config = dict(
    model='contrastive audio-text model',
    spec_augment=True,
    win_length=400,
    vocab_size=8027,
    lr_schedule='cosine',
    adamw_weight_decay_other_params=0.01,
)
Rows from block 4 of the text encoder of a small contrastive audio-text model, named by matrix and row number. Rows with one number belong to one neuron. Each number is 200 + 40 x the weight over its row's rms, rounded and kept within 0 to 999. All counts start at 0.
After each neuron's rows are labels from the 100 texts, of 14976, where the neuron reaches its highest value: "fires on" is the input token at the peak. Only what is clearly more common there than usual is listed. The data: read English sentences (LibriTTS-R).
# fc1: MLP up (text_encoder.blocks.4.mlp.fc1.weight, 1024x256), inputs 0-85
# fc2: MLP down (text_encoder.blocks.4.mlp.fc2.weight, 256x1024, transposed), outputs 0-85

fc1.668,149,181,206,216,167,156,231,187,176,187,198,233,186,189,165,99,192,244,186,237,226,196,149,189,146,157,182,212,261,114,196,211,200,185,215,194,197,264,295,193,232,221,221,216,250,211,170,151,283,203,238,229,204,235,143,218,228,175,226,147,183,195,234,217,242,218,296,221,201,186,125,196,174,187,185,206,213,124,201,199,212,233,254,201,257,219
fc2.668,193,213,196,181,200,234,221,253,231,183,223,168,181,208,203,190,219,164,207,205,171,135,214,226,127,250,162,217,233,240,189,205,206,213,132,238,222,247,159,213,237,125,250,142,176,198,161,214,202,156,236,216,199,184,208,223,157,208,209,216,219,188,287,259,139,186,150,221,252,210,209,173,182,178,139,186,222,227,156,107,198,209,227,254,227,145
fires on: "as"; "was"

fc1.711,191,194,246,94,184,146,213,192,216,228,230,178,236,170,240,144,222,232,238,168,249,159,205,198,237,290,171,182,220,226,272,198,150,146,172,216,163,139,229,169,220,200,168,177,210,223,100,163,224,166,225,161,243,249,161,137,226,141,214,142,230,170,226,161,209,210,164,249,189,177,220,266,156,170,168,211,172,312,134,213,142,119,211,119,214,191
fc2.711,224,213,225,226,185,170,225,230,157,209,183,173,138,174,137,191,275,149,125,219,146,139,252,237,207,174,164,235,246,168,235,241,177,257,198,256,215,282,227,222,288,141,199,237,234,209,178,154,166,184,159,162,150,211,172,149,186,254,173,223,205,198,163,200,124,147,220,123,137,193,236,136,193,228,245,227,206,164,223,222,254,216,214,198,189,122
fires on: "said"

fc1.528,226,279,170,165,175,174,198,182,208,209,216,158,218,240,159,233,138,228,181,238,185,256,174,224,254,265,212,195,202,187,196,192,246,120,138,154,213,184,216,209,247,192,222,235,189,147,252,186,254,234,119,150,218,260,192,217,123,177,98,178,239,163,247,161,95,215,163,202,216,241,218,189,158,197,202,192,230,257,221,220,224,279,169,207,260,249
fc2.528,99,185,194,197,257,239,178,144,186,161,138,166,207,189,245,179,170,283,197,212,138,238,161,199,197,132,196,205,294,153,242,240,142,202,213,235,166,154,153,171,195,258,233,193,188,211,221,240,175,193,199,163,274,186,177,146,242,161,187,213,205,247,181,201,185,207,245,248,210,169,187,225,229,138,210,209,147,193,154,223,220,208,177,225,213,171
fires on: "to"

fc1.265,204,199,188,221,240,211,206,209,224,180,168,224,167,231,152,217,160,217,172,218,221,178,193,221,148,283,211,200,198,189,162,271,231,218,212,103,272,176,184,247,246,197,186,220,268,187,174,325,169,209,237,194,316,244,205,223,224,205,110,220,255,140,193,220,154,214,165,160,148,175,140,273,253,248,184,194,257,125,251,153,138,257,180,144,245,229
fc2.265,128,182,165,286,204,140,184,276,237,192,236,151,236,235,156,190,190,187,194,232,185,213,206,196,234,128,186,266,270,242,205,207,170,264,212,149,177,278,193,172,174,220,193,172,232,152,182,179,183,199,195,161,157,142,64,212,172,184,181,211,171,180,95,201,236,184,186,230,235,164,220,111,212,165,154,232,137,219,209,237,199,264,273,178,234,194
fires on: "his"; "was"

fc1.619,208,266,272,251,161,244,179,256,198,133,183,224,137,137,187,175,159,236,166,126,166,279,213,148,198,217,125,201,152,254,192,174,260,266,239,191,203,143,168,200,175,211,147,314,262,169,210,201,201,206,232,235,216,215,147,214,211,214,97,184,138,182,280,238,166,121,201,219,168,180,164,212,185,225,223,166,142,198,187,184,192,243,209,130,181,188
fc2.619,197,205,265,176,200,271,209,253,233,132,223,174,224,217,203,168,188,223,234,247,227,68,178,205,159,249,209,185,243,168,219,113,208,194,160,257,241,205,166,287,218,216,212,291,195,175,154,212,162,208,158,221,239,255,206,170,157,215,204,172,199,176,171,197,182,216,202,162,221,218,243,142,224,207,219,153,208,251,128,228,257,264,198,297,221,183
fires on: "was"

fc1.246,227,232,167,254,224,155,138,149,211,209,258,166,223,240,233,160,189,264,194,194,160,115,151,157,209,176,239,252,199,183,220,183,285,199,200,191,163,198,269,236,155,204,161,251,149,196,201,220,231,252,212,188,204,258,227,233,157,167,151,198,192,148,192,116,191,253,175,153,179,197,183,241,181,211,178,242,228,201,169,194,229,221,191,159,185,169
fc2.246,207,185,193,285,149,174,137,214,262,221,260,156,226,260,109,211,162,247,239,258,175,236,214,216,179,154,163,100,219,141,187,187,155,228,127,231,241,278,265,142,202,186,229,161,179,249,235,186,164,215,226,247,271,235,108,202,279,206,216,263,292,244,155,178,203,171,197,195,156,226,255,188,239,288,168,178,175,204,211,164,192,185,292,240,204,211
fires on: "<end>"

fc1.531,227,219,183,208,162,149,245,187,168,175,178,276,258,200,257,128,211,241,234,229,158,203,267,256,146,187,165,170,248,256,176,248,262,273,221,164,209,252,209,246,255,169,161,270,156,182,200,142,220,268,254,194,70,228,182,193,168,202,128,175,217,148,186,155,210,223,229,163,173,196,261,127,245,195,165,206,179,272,261,176,184,224,249,193,186,173
fc2.531,182,201,187,208,200,246,257,172,225,213,187,194,247,197,167,177,217,138,242,144,219,196,144,202,189,241,220,177,204,206,244,235,149,196,246,251,170,254,148,149,204,201,177,214,158,266,207,87,187,187,212,253,188,141,197,146,207,236,223,227,290,205,157,235,206,245,227,150,211,157,149,106,155,272,200,239,201,180,205,195,162,145,221,183,215,179
fires on: "he"

fc1.732,178,174,225,226,266,182,165,202,186,272,217,255,194,122,212,142,151,196,196,106,173,232,227,273,282,131,249,175,245,250,191,125,201,169,142,180,118,223,148,191,203,257,229,184,242,274,225,186,151,209,222,221,208,253,239,198,143,221,191,225,236,191,269,260,201,247,203,151,169,110,246,284,264,228,152,133,235,176,268,247,155,204,159,210,144,270
fc2.732,239,168,204,156,205,219,177,192,242,197,193,201,193,183,238,229,231,208,235,199,224,208,238,163,205,179,216,186,219,213,188,272,111,145,174,225,223,199,202,153,214,154,184,173,160,162,239,244,191,236,149,202,219,247,200,161,176,133,197,209,204,168,205,197,163,200,211,239,237,258,186,198,185,189,194,226,206,200,225,159,213,225,256,224,217,195
fires on: "said"

fc1.626,192,234,244,224,195,163,194,172,229,131,172,117,232,188,155,125,162,208,215,233,195,213,195,196,192,181,198,206,173,192,197,182,222,231,197,219,125,165,151,251,209,244,246,224,265,164,199,251,234,185,200,220,202,217,137,247,188,307,165,203,197,269,181,265,249,158,194,186,244,215,130,200,223,224,147,158,248,157,197,208,228,268,153,122,186,180
fc2.626,181,166,203,138,182,101,171,153,209,161,312,224,207,166,204,194,193,174,169,190,150,151,220,160,154,192,171,172,166,218,198,217,179,216,205,167,198,207,177,272,213,175,208,206,217,110,171,179,222,155,169,194,146,173,226,264,226,232,138,174,269,189,193,145,145,222,170,251,176,174,143,153,162,167,252,128,160,170,163,264,248,245,213,198,140,150
fires on: "was"

fc1.256,245,217,150,195,196,242,270,217,202,229,201,248,154,269,166,236,219,145,185,200,204,157,198,182,236,216,224,119,152,236,224,163,205,218,157,151,208,142,236,206,207,207,185,226,140,97,139,226,148,214,205,159,164,147,215,257,175,176,165,163,225,205,272,221,211,181,197,128,234,322,116,183,236,206,80,231,234,202,218,151,198,213,188,212,142,209
fc2.256,180,186,170,298,202,188,209,198,236,185,249,189,153,232,187,184,136,182,228,200,191,158,229,198,204,210,219,144,187,239,283,164,283,218,245,191,182,203,184,150,233,193,204,163,211,225,177,157,174,201,300,180,176,196,203,215,277,235,218,263,202,197,269,173,249,182,232,170,221,214,192,251,218,198,144,253,239,213,215,158,263,143,182,222,268,238
fires on: "<end>"; "are"

fc1.216,237,249,166,235,219,200,198,218,233,225,165,215,206,171,174,171,226,240,179,101,185,120,169,248,206,188,178,150,151,153,195,155,165,249,207,163,221,237,284,191,265,236,181,161,199,113,138,186,230,227,199,228,212,285,173,196,209,220,195,216,209,194,257,227,189,209,187,140,224,206,224,207,240,208,224,131,200,140,287,160,254,235,107,269,253,216
fc2.216,222,203,222,175,164,243,194,220,224,248,208,202,217,184,184,168,217,207,203,212,290,233,204,203,221,128,195,204,183,199,219,238,212,190,220,156,198,233,157,107,165,123,252,214,194,200,187,233,188,182,169,196,157,176,240,218,192,212,180,132,183,198,226,233,203,161,238,225,157,145,305,125,190,166,139,271,161,204,213,222,174,185,159,267,210,310
fires on: "as"; "for"

fc1.410,237,261,239,178,237,134,210,243,193,215,211,233,151,203,237,216,198,167,166,187,177,278,198,259,149,244,169,199,186,333,187,211,189,182,193,214,187,127,209,202,177,198,179,211,232,252,240,243,183,239,208,195,211,249,203,213,164,137,239,150,149,200,220,177,186,207,170,219,200,261,218,164,167,157,348,219,238,143,184,190,240,300,215,202,197,166
fc2.410,208,192,201,192,143,206,194,200,230,206,127,174,252,165,292,219,262,192,228,122,216,221,117,264,273,175,200,219,211,140,135,240,205,255,123,233,156,250,252,207,192,205,170,200,314,232,219,240,133,140,217,135,175,256,203,195,185,243,268,239,269,252,203,269,204,184,191,177,191,179,246,136,206,228,125,216,232,170,183,229,248,242,180,218,217,172
fires on: "too"

fc1.764,211,259,277,164,215,150,258,155,201,208,155,224,217,183,174,174,210,264,201,218,105,171,224,121,111,197,163,182,247,196,172,250,263,243,157,150,175,178,226,219,208,207,161,183,168,88,198,167,245,149,168,217,140,288,239,157,187,183,130,236,174,172,185,175,116,142,223,228,183,224,188,178,255,277,178,262,122,251,250,160,239,229,197,254,225,212
fc2.764,169,145,241,176,191,226,248,142,197,217,184,236,243,229,237,187,184,166,154,165,190,178,95,155,255,212,194,188,234,226,235,280,196,193,123,308,190,286,175,213,208,108,131,231,211,191,183,139,171,244,238,230,213,168,214,265,162,281,192,271,256,175,167,277,221,203,175,209,197,143,202,154,181,168,158,166,213,235,267,184,177,208,218,170,214,200
fires on: "<end>"; "he"; "his"; "is"

fc1.238,175,205,248,143,218,167,201,228,241,202,205,247,172,191,186,162,227,172,203,199,130,181,178,208,242,230,185,169,210,238,209,216,186,164,247,255,247,199,218,213,220,272,188,166,157,206,195,152,120,154,224,223,197,270,168,196,178,237,203,135,222,204,279,220,157,169,188,229,100,185,222,238,144,211,180,122,202,213,193,190,181,205,228,188,181,286
fc2.238,159,187,211,161,216,246,220,185,218,221,208,214,133,160,206,205,240,243,165,207,235,150,211,132,233,205,283,238,180,189,204,249,211,250,254,180,160,171,252,125,194,128,234,274,237,145,156,118,186,184,181,197,207,203,315,249,184,165,300,288,244,180,161,118,167,150,155,183,123,135,219,233,238,211,274,197,144,223,147,154,181,237,202,145,197,183
fires on: "said"

fc1.101,161,240,195,230,178,226,165,230,169,190,181,154,199,221,196,177,227,211,274,196,168,146,159,211,225,165,126,209,201,202,136,228,197,263,290,224,210,262,212,196,168,158,134,272,169,185,190,170,193,235,246,218,178,286,265,196,253,262,214,214,200,189,251,211,224,228,253,297,145,90,241,221,192,214,213,305,185,243,224,151,152,268,187,147,191,223
fc2.101,258,210,238,220,157,244,152,282,192,192,177,238,158,162,198,263,150,169,187,179,219,238,180,140,202,204,292,243,162,197,188,183,228,190,217,271,258,191,206,239,155,195,221,173,255,197,236,220,131,264,194,284,200,200,255,193,148,184,205,131,202,212,176,249,206,216,189,223,197,231,183,261,235,161,170,163,101,257,135,250,240,171,238,216,188,185
fires on: "he"; "his"

fc1.509,147,253,218,195,210,157,208,240,180,209,221,221,221,205,237,216,225,206,205,200,219,178,224,287,201,224,183,210,185,204,228,247,165,134,193,236,161,162,201,173,144,175,220,174,209,200,183,231,148,194,138,189,149,172,188,197,156,151,249,166,243,187,206,238,214,229,160,210,172,222,178,258,93,190,137,196,224,282,114,220,233,201,260,174,191,218
fc2.509,170,165,200,102,152,204,168,206,181,243,188,150,163,142,158,210,114,158,243,271,192,182,265,155,149,249,155,172,150,235,217,294,160,206,255,221,181,201,259,218,182,159,199,215,245,233,168,273,221,195,173,214,189,99,217,141,214,234,203,195,210,127,224,135,158,237,262,234,158,153,216,202,192,132,187,194,187,205,167,179,160,225,198,202,179,251
fires on: "said"

fc1.485,144,208,199,247,227,214,151,181,202,192,225,183,260,241,189,172,174,179,229,233,277,223,170,225,235,189,199,266,212,140,183,244,218,203,202,188,215,173,194,192,202,186,221,94,234,152,240,214,177,254,187,311,210,236,178,270,187,206,164,165,211,183,254,226,159,202,175,237,171,177,231,184,141,238,186,212,243,218,191,234,236,297,289,168,163,139
fc2.485,168,155,162,221,155,220,137,243,207,132,194,167,161,168,207,262,228,229,160,227,181,200,156,143,200,142,240,232,222,218,216,114,107,221,246,251,216,156,163,133,212,212,203,228,225,174,226,199,201,138,166,184,244,188,228,170,229,195,230,237,232,235,167,130,261,150,203,185,300,135,145,144,230,255,219,172,146,232,186,205,101,179,220,200,210,212
fires on: "to"

fc1.86,195,146,240,199,145,230,206,191,264,155,196,161,186,151,225,235,250,235,225,176,232,196,167,229,240,184,263,262,267,222,228,184,215,250,243,305,166,245,219,112,190,270,231,238,161,223,165,302,206,128,219,275,170,226,236,236,158,281,185,270,192,243,228,138,137,196,227,151,191,179,185,188,236,201,141,186,125,207,180,161,184,230,234,228,201,124
fc2.86,221,218,172,221,225,136,189,209,203,184,245,213,211,205,207,180,200,302,198,207,243,236,200,196,183,208,223,234,221,222,114,162,192,253,202,125,204,180,234,251,179,206,233,205,195,149,169,200,202,170,206,191,159,226,199,310,185,141,303,209,172,245,123,194,185,256,120,144,173,192,141,224,185,209,241,209,207,148,184,198,167,274,130,221,185,218
fires on: "to"

fc1.736,160,242,144,162,151,293,144,189,214,174,189,219,224,187,217,217,228,245,174,191,220,247,236,210,205,197,240,191,154,155,215,179,184,153,208,211,232,205,258,256,184,247,224,229,241,202,174,219,167,135,277,186,275,273,201,265,191,244,166,242,187,239,144,168,155,125,162,216,139,187,221,248,219,192,233,263,299,142,191,169,202,307,156,192,227,189
fc2.736,241,163,170,194,234,133,204,236,265,202,258,110,247,278,219,127,200,175,196,240,220,191,202,172,182,271,214,194,250,178,214,168,177,234,216,205,166,227,215,177,182,239,219,247,190,220,149,202,208,177,201,130,162,196,162,245,219,221,166,190,178,230,171,238,163,153,217,206,247,169,188,158,172,225,45,215,160,199,143,163,236,224,201,171,226,168
fires on: "was"

fc1.343,153,190,243,159,191,168,191,178,213,242,169,216,206,193,219,244,183,279,194,213,181,238,91,199,129,132,239,154,268,191,165,191,157,234,192,234,188,184,180,181,177,234,218,217,221,226,199,165,202,231,224,225,160,215,125,274,237,196,241,233,175,235,184,170,185,258,243,225,166,157,100,153,213,183,232,203,233,151,247,229,218,215,251,231,191,227
fc2.343,222,215,140,284,269,186,152,207,189,209,197,171,209,187,177,200,213,190,197,199,201,182,190,208,204,166,158,251,175,206,236,114,232,233,113,181,164,102,202,158,166,202,175,183,140,157,222,288,171,183,121,192,205,148,184,235,182,146,225,256,175,198,222,210,166,120,157,169,216,163,201,149,208,249,195,170,203,190,239,189,180,252,173,159,228,210
fires on: "i"

fc1.274,163,281,191,208,188,204,164,152,151,199,175,140,156,186,160,179,213,168,207,208,184,186,232,231,236,179,214,195,147,210,183,228,173,152,211,124,125,201,212,246,232,180,193,274,219,206,190,224,206,279,153,94,185,274,262,185,210,174,164,202,165,176,290,228,231,197,276,239,189,200,182,155,140,173,181,234,202,197,224,185,160,194,241,169,199,275
fc2.274,212,168,226,178,170,244,137,174,134,140,267,217,208,221,184,177,233,218,217,156,229,155,153,208,213,163,237,270,217,131,197,205,150,199,223,277,171,129,225,236,256,207,249,246,197,152,186,211,199,219,225,293,216,228,309,169,200,270,147,234,197,112,197,174,166,169,179,239,156,204,196,203,198,148,279,126,262,201,202,229,148,88,202,205,147,146
fires on: "his"

fc1.240,168,136,188,212,175,230,166,165,197,213,226,292,197,177,252,131,195,226,183,191,175,173,216,138,165,229,207,170,286,193,184,221,124,186,253,190,275,224,222,175,184,207,252,194,221,153,199,224,230,169,129,193,187,174,177,201,156,196,194,234,190,168,188,179,227,230,227,321,234,225,284,137,180,237,166,269,178,262,216,256,162,227,203,251,143,203
fc2.240,211,134,271,155,130,186,233,171,204,255,201,176,213,214,104,116,250,168,145,146,202,185,248,172,183,207,239,180,233,239,210,229,117,167,282,176,214,167,127,153,197,191,211,188,192,233,217,176,184,152,178,159,245,217,197,173,230,209,168,259,221,158,217,260,208,182,240,191,281,220,196,166,207,238,226,205,207,186,220,179,224,171,203,248,213,276
fires on: "his"

fc1.613,214,189,259,172,178,157,193,173,140,196,225,195,269,151,245,210,240,206,229,246,257,177,186,122,207,184,179,258,159,255,217,268,188,247,150,162,215,267,259,177,209,157,105,192,173,150,264,183,220,179,187,231,138,281,207,235,169,172,146,169,272,238,190,228,203,195,215,158,161,165,253,234,256,161,180,202,175,153,195,199,143,156,172,177,184,229
fc2.613,261,177,201,185,139,224,139,202,195,215,181,197,213,239,148,211,237,220,232,218,108,158,205,212,245,211,227,231,170,205,208,146,236,141,158,161,185,172,160,140,130,214,158,145,335,152,142,201,181,195,237,210,187,114,87,196,164,197,224,226,209,127,209,188,154,265,170,123,141,173,140,224,195,199,166,228,222,214,235,167,175,240,192,177,326,253
fires on: "she"

fc1.379,151,149,179,227,99,197,236,192,212,216,173,230,185,178,171,238,210,224,213,166,175,155,133,205,201,220,200,224,278,220,192,198,212,238,214,147,237,192,285,189,193,260,197,215,189,158,173,188,223,303,251,141,213,195,234,193,200,172,192,192,185,267,199,250,236,152,145,213,119,205,200,182,204,136,123,227,182,170,180,229,225,274,200,179,246,194
fc2.379,171,256,182,167,220,218,227,112,202,141,204,162,215,150,155,139,179,140,151,224,198,204,181,235,213,192,212,221,160,217,218,183,229,227,232,240,178,238,238,146,234,163,171,208,244,251,248,216,251,140,101,215,156,175,202,241,255,198,168,172,289,219,207,122,232,250,272,255,195,206,200,168,204,193,218,235,235,183,209,204,159,245,171,218,154,128
fires on: "to"; "the"

fc1.209,205,137,169,241,260,185,110,181,136,186,131,224,149,233,229,187,285,213,185,216,166,265,188,190,233,221,211,218,268,244,171,274,205,187,214,195,244,127,229,262,96,285,174,192,196,161,185,188,170,233,171,215,238,178,189,230,202,235,254,195,239,207,221,233,189,176,177,258,184,195,202,235,225,212,191,166,176,233,199,310,177,237,247,209,171,213
fc2.209,233,121,104,204,181,212,212,173,188,173,187,238,200,191,181,289,205,250,197,194,278,185,154,186,179,217,137,179,163,267,217,241,144,173,175,203,198,152,155,186,187,201,136,157,189,167,149,223,183,266,252,201,111,261,143,244,161,170,203,186,204,193,152,158,181,206,188,174,185,245,255,202,231,250,192,192,303,245,174,176,207,249,160,183,252,214
fires on: "too"

fc1.284,202,242,183,142,152,213,220,245,144,202,255,166,260,154,212,170,196,263,230,270,180,205,130,163,143,272,190,220,101,243,142,236,166,194,138,209,211,176,195,186,203,171,220,256,131,232,211,228,313,194,189,183,134,311,200,285,222,214,214,200,227,186,168,245,237,188,220,204,235,154,176,247,182,245,230,190,202,179,231,173,208,182,153,213,208,192
fc2.284,192,259,173,193,203,130,232,166,256,119,196,150,204,199,150,154,220,157,212,215,176,181,241,116,252,204,211,176,175,226,239,215,196,256,246,246,117,179,164,183,182,231,203,127,191,233,187,233,186,157,241,196,228,229,209,264,157,282,177,160,274,240,166,158,185,274,179,202,290,207,112,178,263,224,210,200,154,197,214,204,221,278,241,173,194,213
fires on: "his"

fc1.442,248,224,186,189,253,214,213,157,243,193,205,139,195,201,175,144,200,221,173,175,110,175,175,181,182,208,236,191,172,193,149,249,248,238,259,341,247,199,196,168,154,219,209,192,236,204,206,259,270,246,240,231,266,251,216,130,265,206,127,170,247,204,284,249,205,175,176,224,234,177,185,221,160,222,210,213,226,155,216,101,202,237,169,139,213,158
fc2.442,188,159,225,182,157,195,158,209,165,227,153,175,159,187,235,238,269,282,255,167,188,265,180,154,233,211,146,199,199,160,160,250,243,234,222,223,183,276,257,204,215,256,237,198,214,175,230,226,193,151,207,205,165,221,149,224,211,157,147,180,274,216,166,227,96,148,168,177,228,176,213,202,220,200,220,216,178,208,197,197,145,296,135,194,145,211
fires on: "his"

fc1.198,216,143,168,220,211,253,217,190,178,235,132,204,216,239,213,184,253,275,210,180,236,234,189,249,270,235,195,229,194,116,213,170,178,234,189,218,160,195,181,127,248,260,243,127,217,217,135,241,190,223,224,201,232,240,162,278,211,195,242,202,174,162,235,192,227,151,254,222,174,152,251,203,243,159,159,248,195,224,239,236,153,241,192,240,256,187
fc2.198,273,215,167,235,133,142,195,172,186,216,239,198,255,174,191,191,145,193,266,249,226,216,195,224,178,178,156,212,192,219,246,233,279,263,105,177,154,206,213,164,153,165,219,296,220,148,211,248,142,220,244,181,182,264,181,223,191,205,153,152,233,181,229,272,169,236,140,203,207,181,180,220,195,276,132,274,203,198,246,212,287,201,152,120,243,178
fires on: "i"

fc1.66,196,182,231,157,238,156,191,198,202,136,193,332,163,173,154,193,271,183,176,164,248,174,226,222,268,194,224,202,202,219,171,231,192,268,102,207,245,192,193,163,200,169,153,204,186,189,199,203,218,274,192,216,166,177,189,191,214,296,246,161,139,209,182,200,160,244,116,202,196,204,228,235,184,260,152,242,208,286,188,245,168,246,192,288,230,189
fc2.66,207,199,232,194,214,223,188,153,180,298,167,240,230,289,229,325,191,225,92,191,211,237,211,264,242,232,192,182,203,162,192,226,198,230,257,202,136,158,125,221,231,218,197,206,179,180,209,160,241,185,248,190,235,238,273,142,218,204,202,270,195,184,202,218,167,177,163,182,234,113,270,199,178,228,195,204,264,182,268,129,235,239,254,243,200,274
fires on: "she"

fc1.562,175,286,203,281,214,141,211,178,161,212,149,191,215,239,246,214,254,182,168,217,176,189,224,275,175,158,173,151,144,181,169,237,223,198,108,193,173,162,151,181,158,250,206,229,187,181,146,176,104,199,264,166,179,251,271,274,180,169,151,198,228,134,255,219,213,225,161,253,166,198,257,247,208,251,196,193,179,238,158,255,236,198,148,219,212,217
fc2.562,212,179,131,189,227,108,217,132,114,183,188,153,183,213,137,200,139,241,185,218,146,218,166,194,242,219,150,206,232,214,165,174,124,267,165,249,170,189,173,215,215,196,212,181,250,198,227,260,262,160,179,196,152,193,149,250,255,232,172,196,258,264,167,236,166,186,182,217,185,183,119,143,191,230,144,204,212,223,266,220,189,124,219,174,170,147
fires on: "to"; "i"

fc1.582,228,240,245,182,153,204,195,204,210,174,184,180,217,233,174,169,206,195,234,226,197,96,237,208,189,265,150,174,169,196,154,234,201,218,189,234,174,193,166,186,175,194,136,162,208,185,199,170,141,195,280,222,166,299,190,211,192,227,178,204,184,176,193,174,193,145,132,178,212,195,232,141,185,265,243,317,270,205,223,227,171,177,219,250,175,212
fc2.582,205,193,165,147,204,149,201,171,195,252,230,185,125,223,232,301,140,217,168,263,141,198,236,139,263,168,197,240,191,216,201,177,144,277,222,141,271,161,180,197,184,196,136,248,239,155,199,135,212,187,188,260,233,216,213,206,204,201,182,222,212,194,204,205,283,233,235,194,138,118,189,203,207,173,161,228,194,153,170,220,178,179,127,143,194,195
fires on: "was"; "as"

fc1.320,168,177,232,210,128,221,203,208,167,134,192,240,159,85,196,174,271,234,168,212,224,188,192,243,188,207,215,254,221,184,166,212,171,192,256,207,138,226,160,221,139,237,164,151,141,134,234,216,158,131,184,219,270,256,210,301,227,225,180,241,145,202,170,220,184,242,244,204,221,187,169,197,173,262,134,247,163,207,186,220,249,271,183,190,244,226
fc2.320,226,308,164,195,237,120,202,217,232,180,278,214,201,257,209,241,201,176,159,160,190,164,209,175,219,210,189,200,263,144,140,201,162,258,178,110,211,201,223,235,240,255,225,196,188,189,153,222,209,131,173,220,128,162,219,249,181,155,248,97,197,266,199,215,176,228,198,187,171,234,161,153,194,220,222,262,192,145,185,167,149,217,174,207,137,200
fires on: "his"; "you"

fc1.383,198,251,226,171,130,135,206,153,195,227,211,216,210,211,149,253,204,197,254,267,117,212,278,197,231,175,206,217,143,193,156,226,205,267,200,168,193,189,217,206,220,167,172,248,232,165,213,236,157,197,186,208,147,254,168,53,177,233,127,248,213,155,250,210,171,123,197,196,170,222,179,178,270,211,172,236,255,193,203,228,239,235,237,215,234,274
fc2.383,255,175,213,132,208,182,143,218,229,140,123,194,174,237,182,202,199,171,153,136,226,117,209,209,283,147,160,199,249,152,267,201,191,205,234,287,218,218,192,222,168,188,150,212,231,221,172,127,310,191,286,198,266,225,232,220,213,272,194,234,255,188,189,204,188,180,163,196,238,117,238,194,228,220,188,207,242,189,249,197,150,231,204,215,262,198
fires on: "he"

fc1.466,224,231,243,267,171,188,212,177,210,178,179,241,213,223,176,138,171,218,164,234,214,194,211,198,139,154,144,148,246,194,162,261,219,182,223,192,250,195,260,227,225,146,221,191,260,114,258,198,224,180,230,254,186,214,151,167,160,228,199,202,240,176,208,188,201,246,210,270,195,235,230,207,177,202,225,308,197,229,203,245,152,187,199,251,208,208
fc2.466,209,242,166,191,259,236,215,154,136,176,218,143,237,196,234,196,224,203,216,273,242,216,212,237,234,265,218,175,229,183,228,181,152,200,162,176,264,277,156,153,289,211,179,201,158,217,215,210,182,167,247,218,179,225,209,117,186,253,226,181,215,219,162,240,257,193,253,186,256,227,188,166,160,207,224,190,189,260,219,152,225,136,160,196,225,193
fires on: "he"

fc1.487,216,257,263,115,191,214,252,169,138,164,177,235,197,186,138,192,177,205,216,248,178,259,193,275,225,140,199,209,139,228,219,173,205,225,242,162,193,241,135,200,218,210,229,155,185,219,164,292,301,180,176,183,212,273,145,150,192,226,207,209,246,243,225,218,198,234,182,153,225,190,272,196,239,302,195,216,209,151,189,149,182,243,241,183,245,249
fc2.487,207,211,290,157,193,151,180,179,244,169,232,239,189,188,167,250,218,174,121,201,205,188,216,125,182,200,204,191,260,188,196,309,196,152,190,235,146,150,225,165,162,203,203,181,200,250,198,123,273,258,275,241,214,213,236,255,147,128,173,116,181,163,137,162,253,232,171,174,226,179,191,230,220,208,177,166,173,200,245,254,120,122,300,223,227,167
fires on: "he"; "and"; "in"

fc1.273,208,158,252,201,104,202,237,176,264,198,206,238,147,224,211,190,229,213,201,189,163,176,211,224,210,194,164,108,191,241,209,186,271,226,190,97,243,247,236,179,186,245,209,219,271,210,153,222,140,223,233,181,229,305,237,268,273,231,163,245,231,205,209,213,278,197,183,217,182,154,173,264,238,149,135,151,156,185,185,210,182,228,179,289,185,178
fc2.273,227,210,204,233,243,205,262,299,133,200,155,150,226,266,231,219,155,230,207,218,241,229,226,264,240,163,136,246,209,200,186,168,221,120,209,219,146,158,166,215,152,172,216,187,190,111,193,200,262,142,220,215,183,173,177,203,190,216,184,176,240,152,188,254,182,230,158,150,190,165,179,173,193,242,175,255,252,268,166,191,203,198,116,176,272,242
fires on: "i"; "not"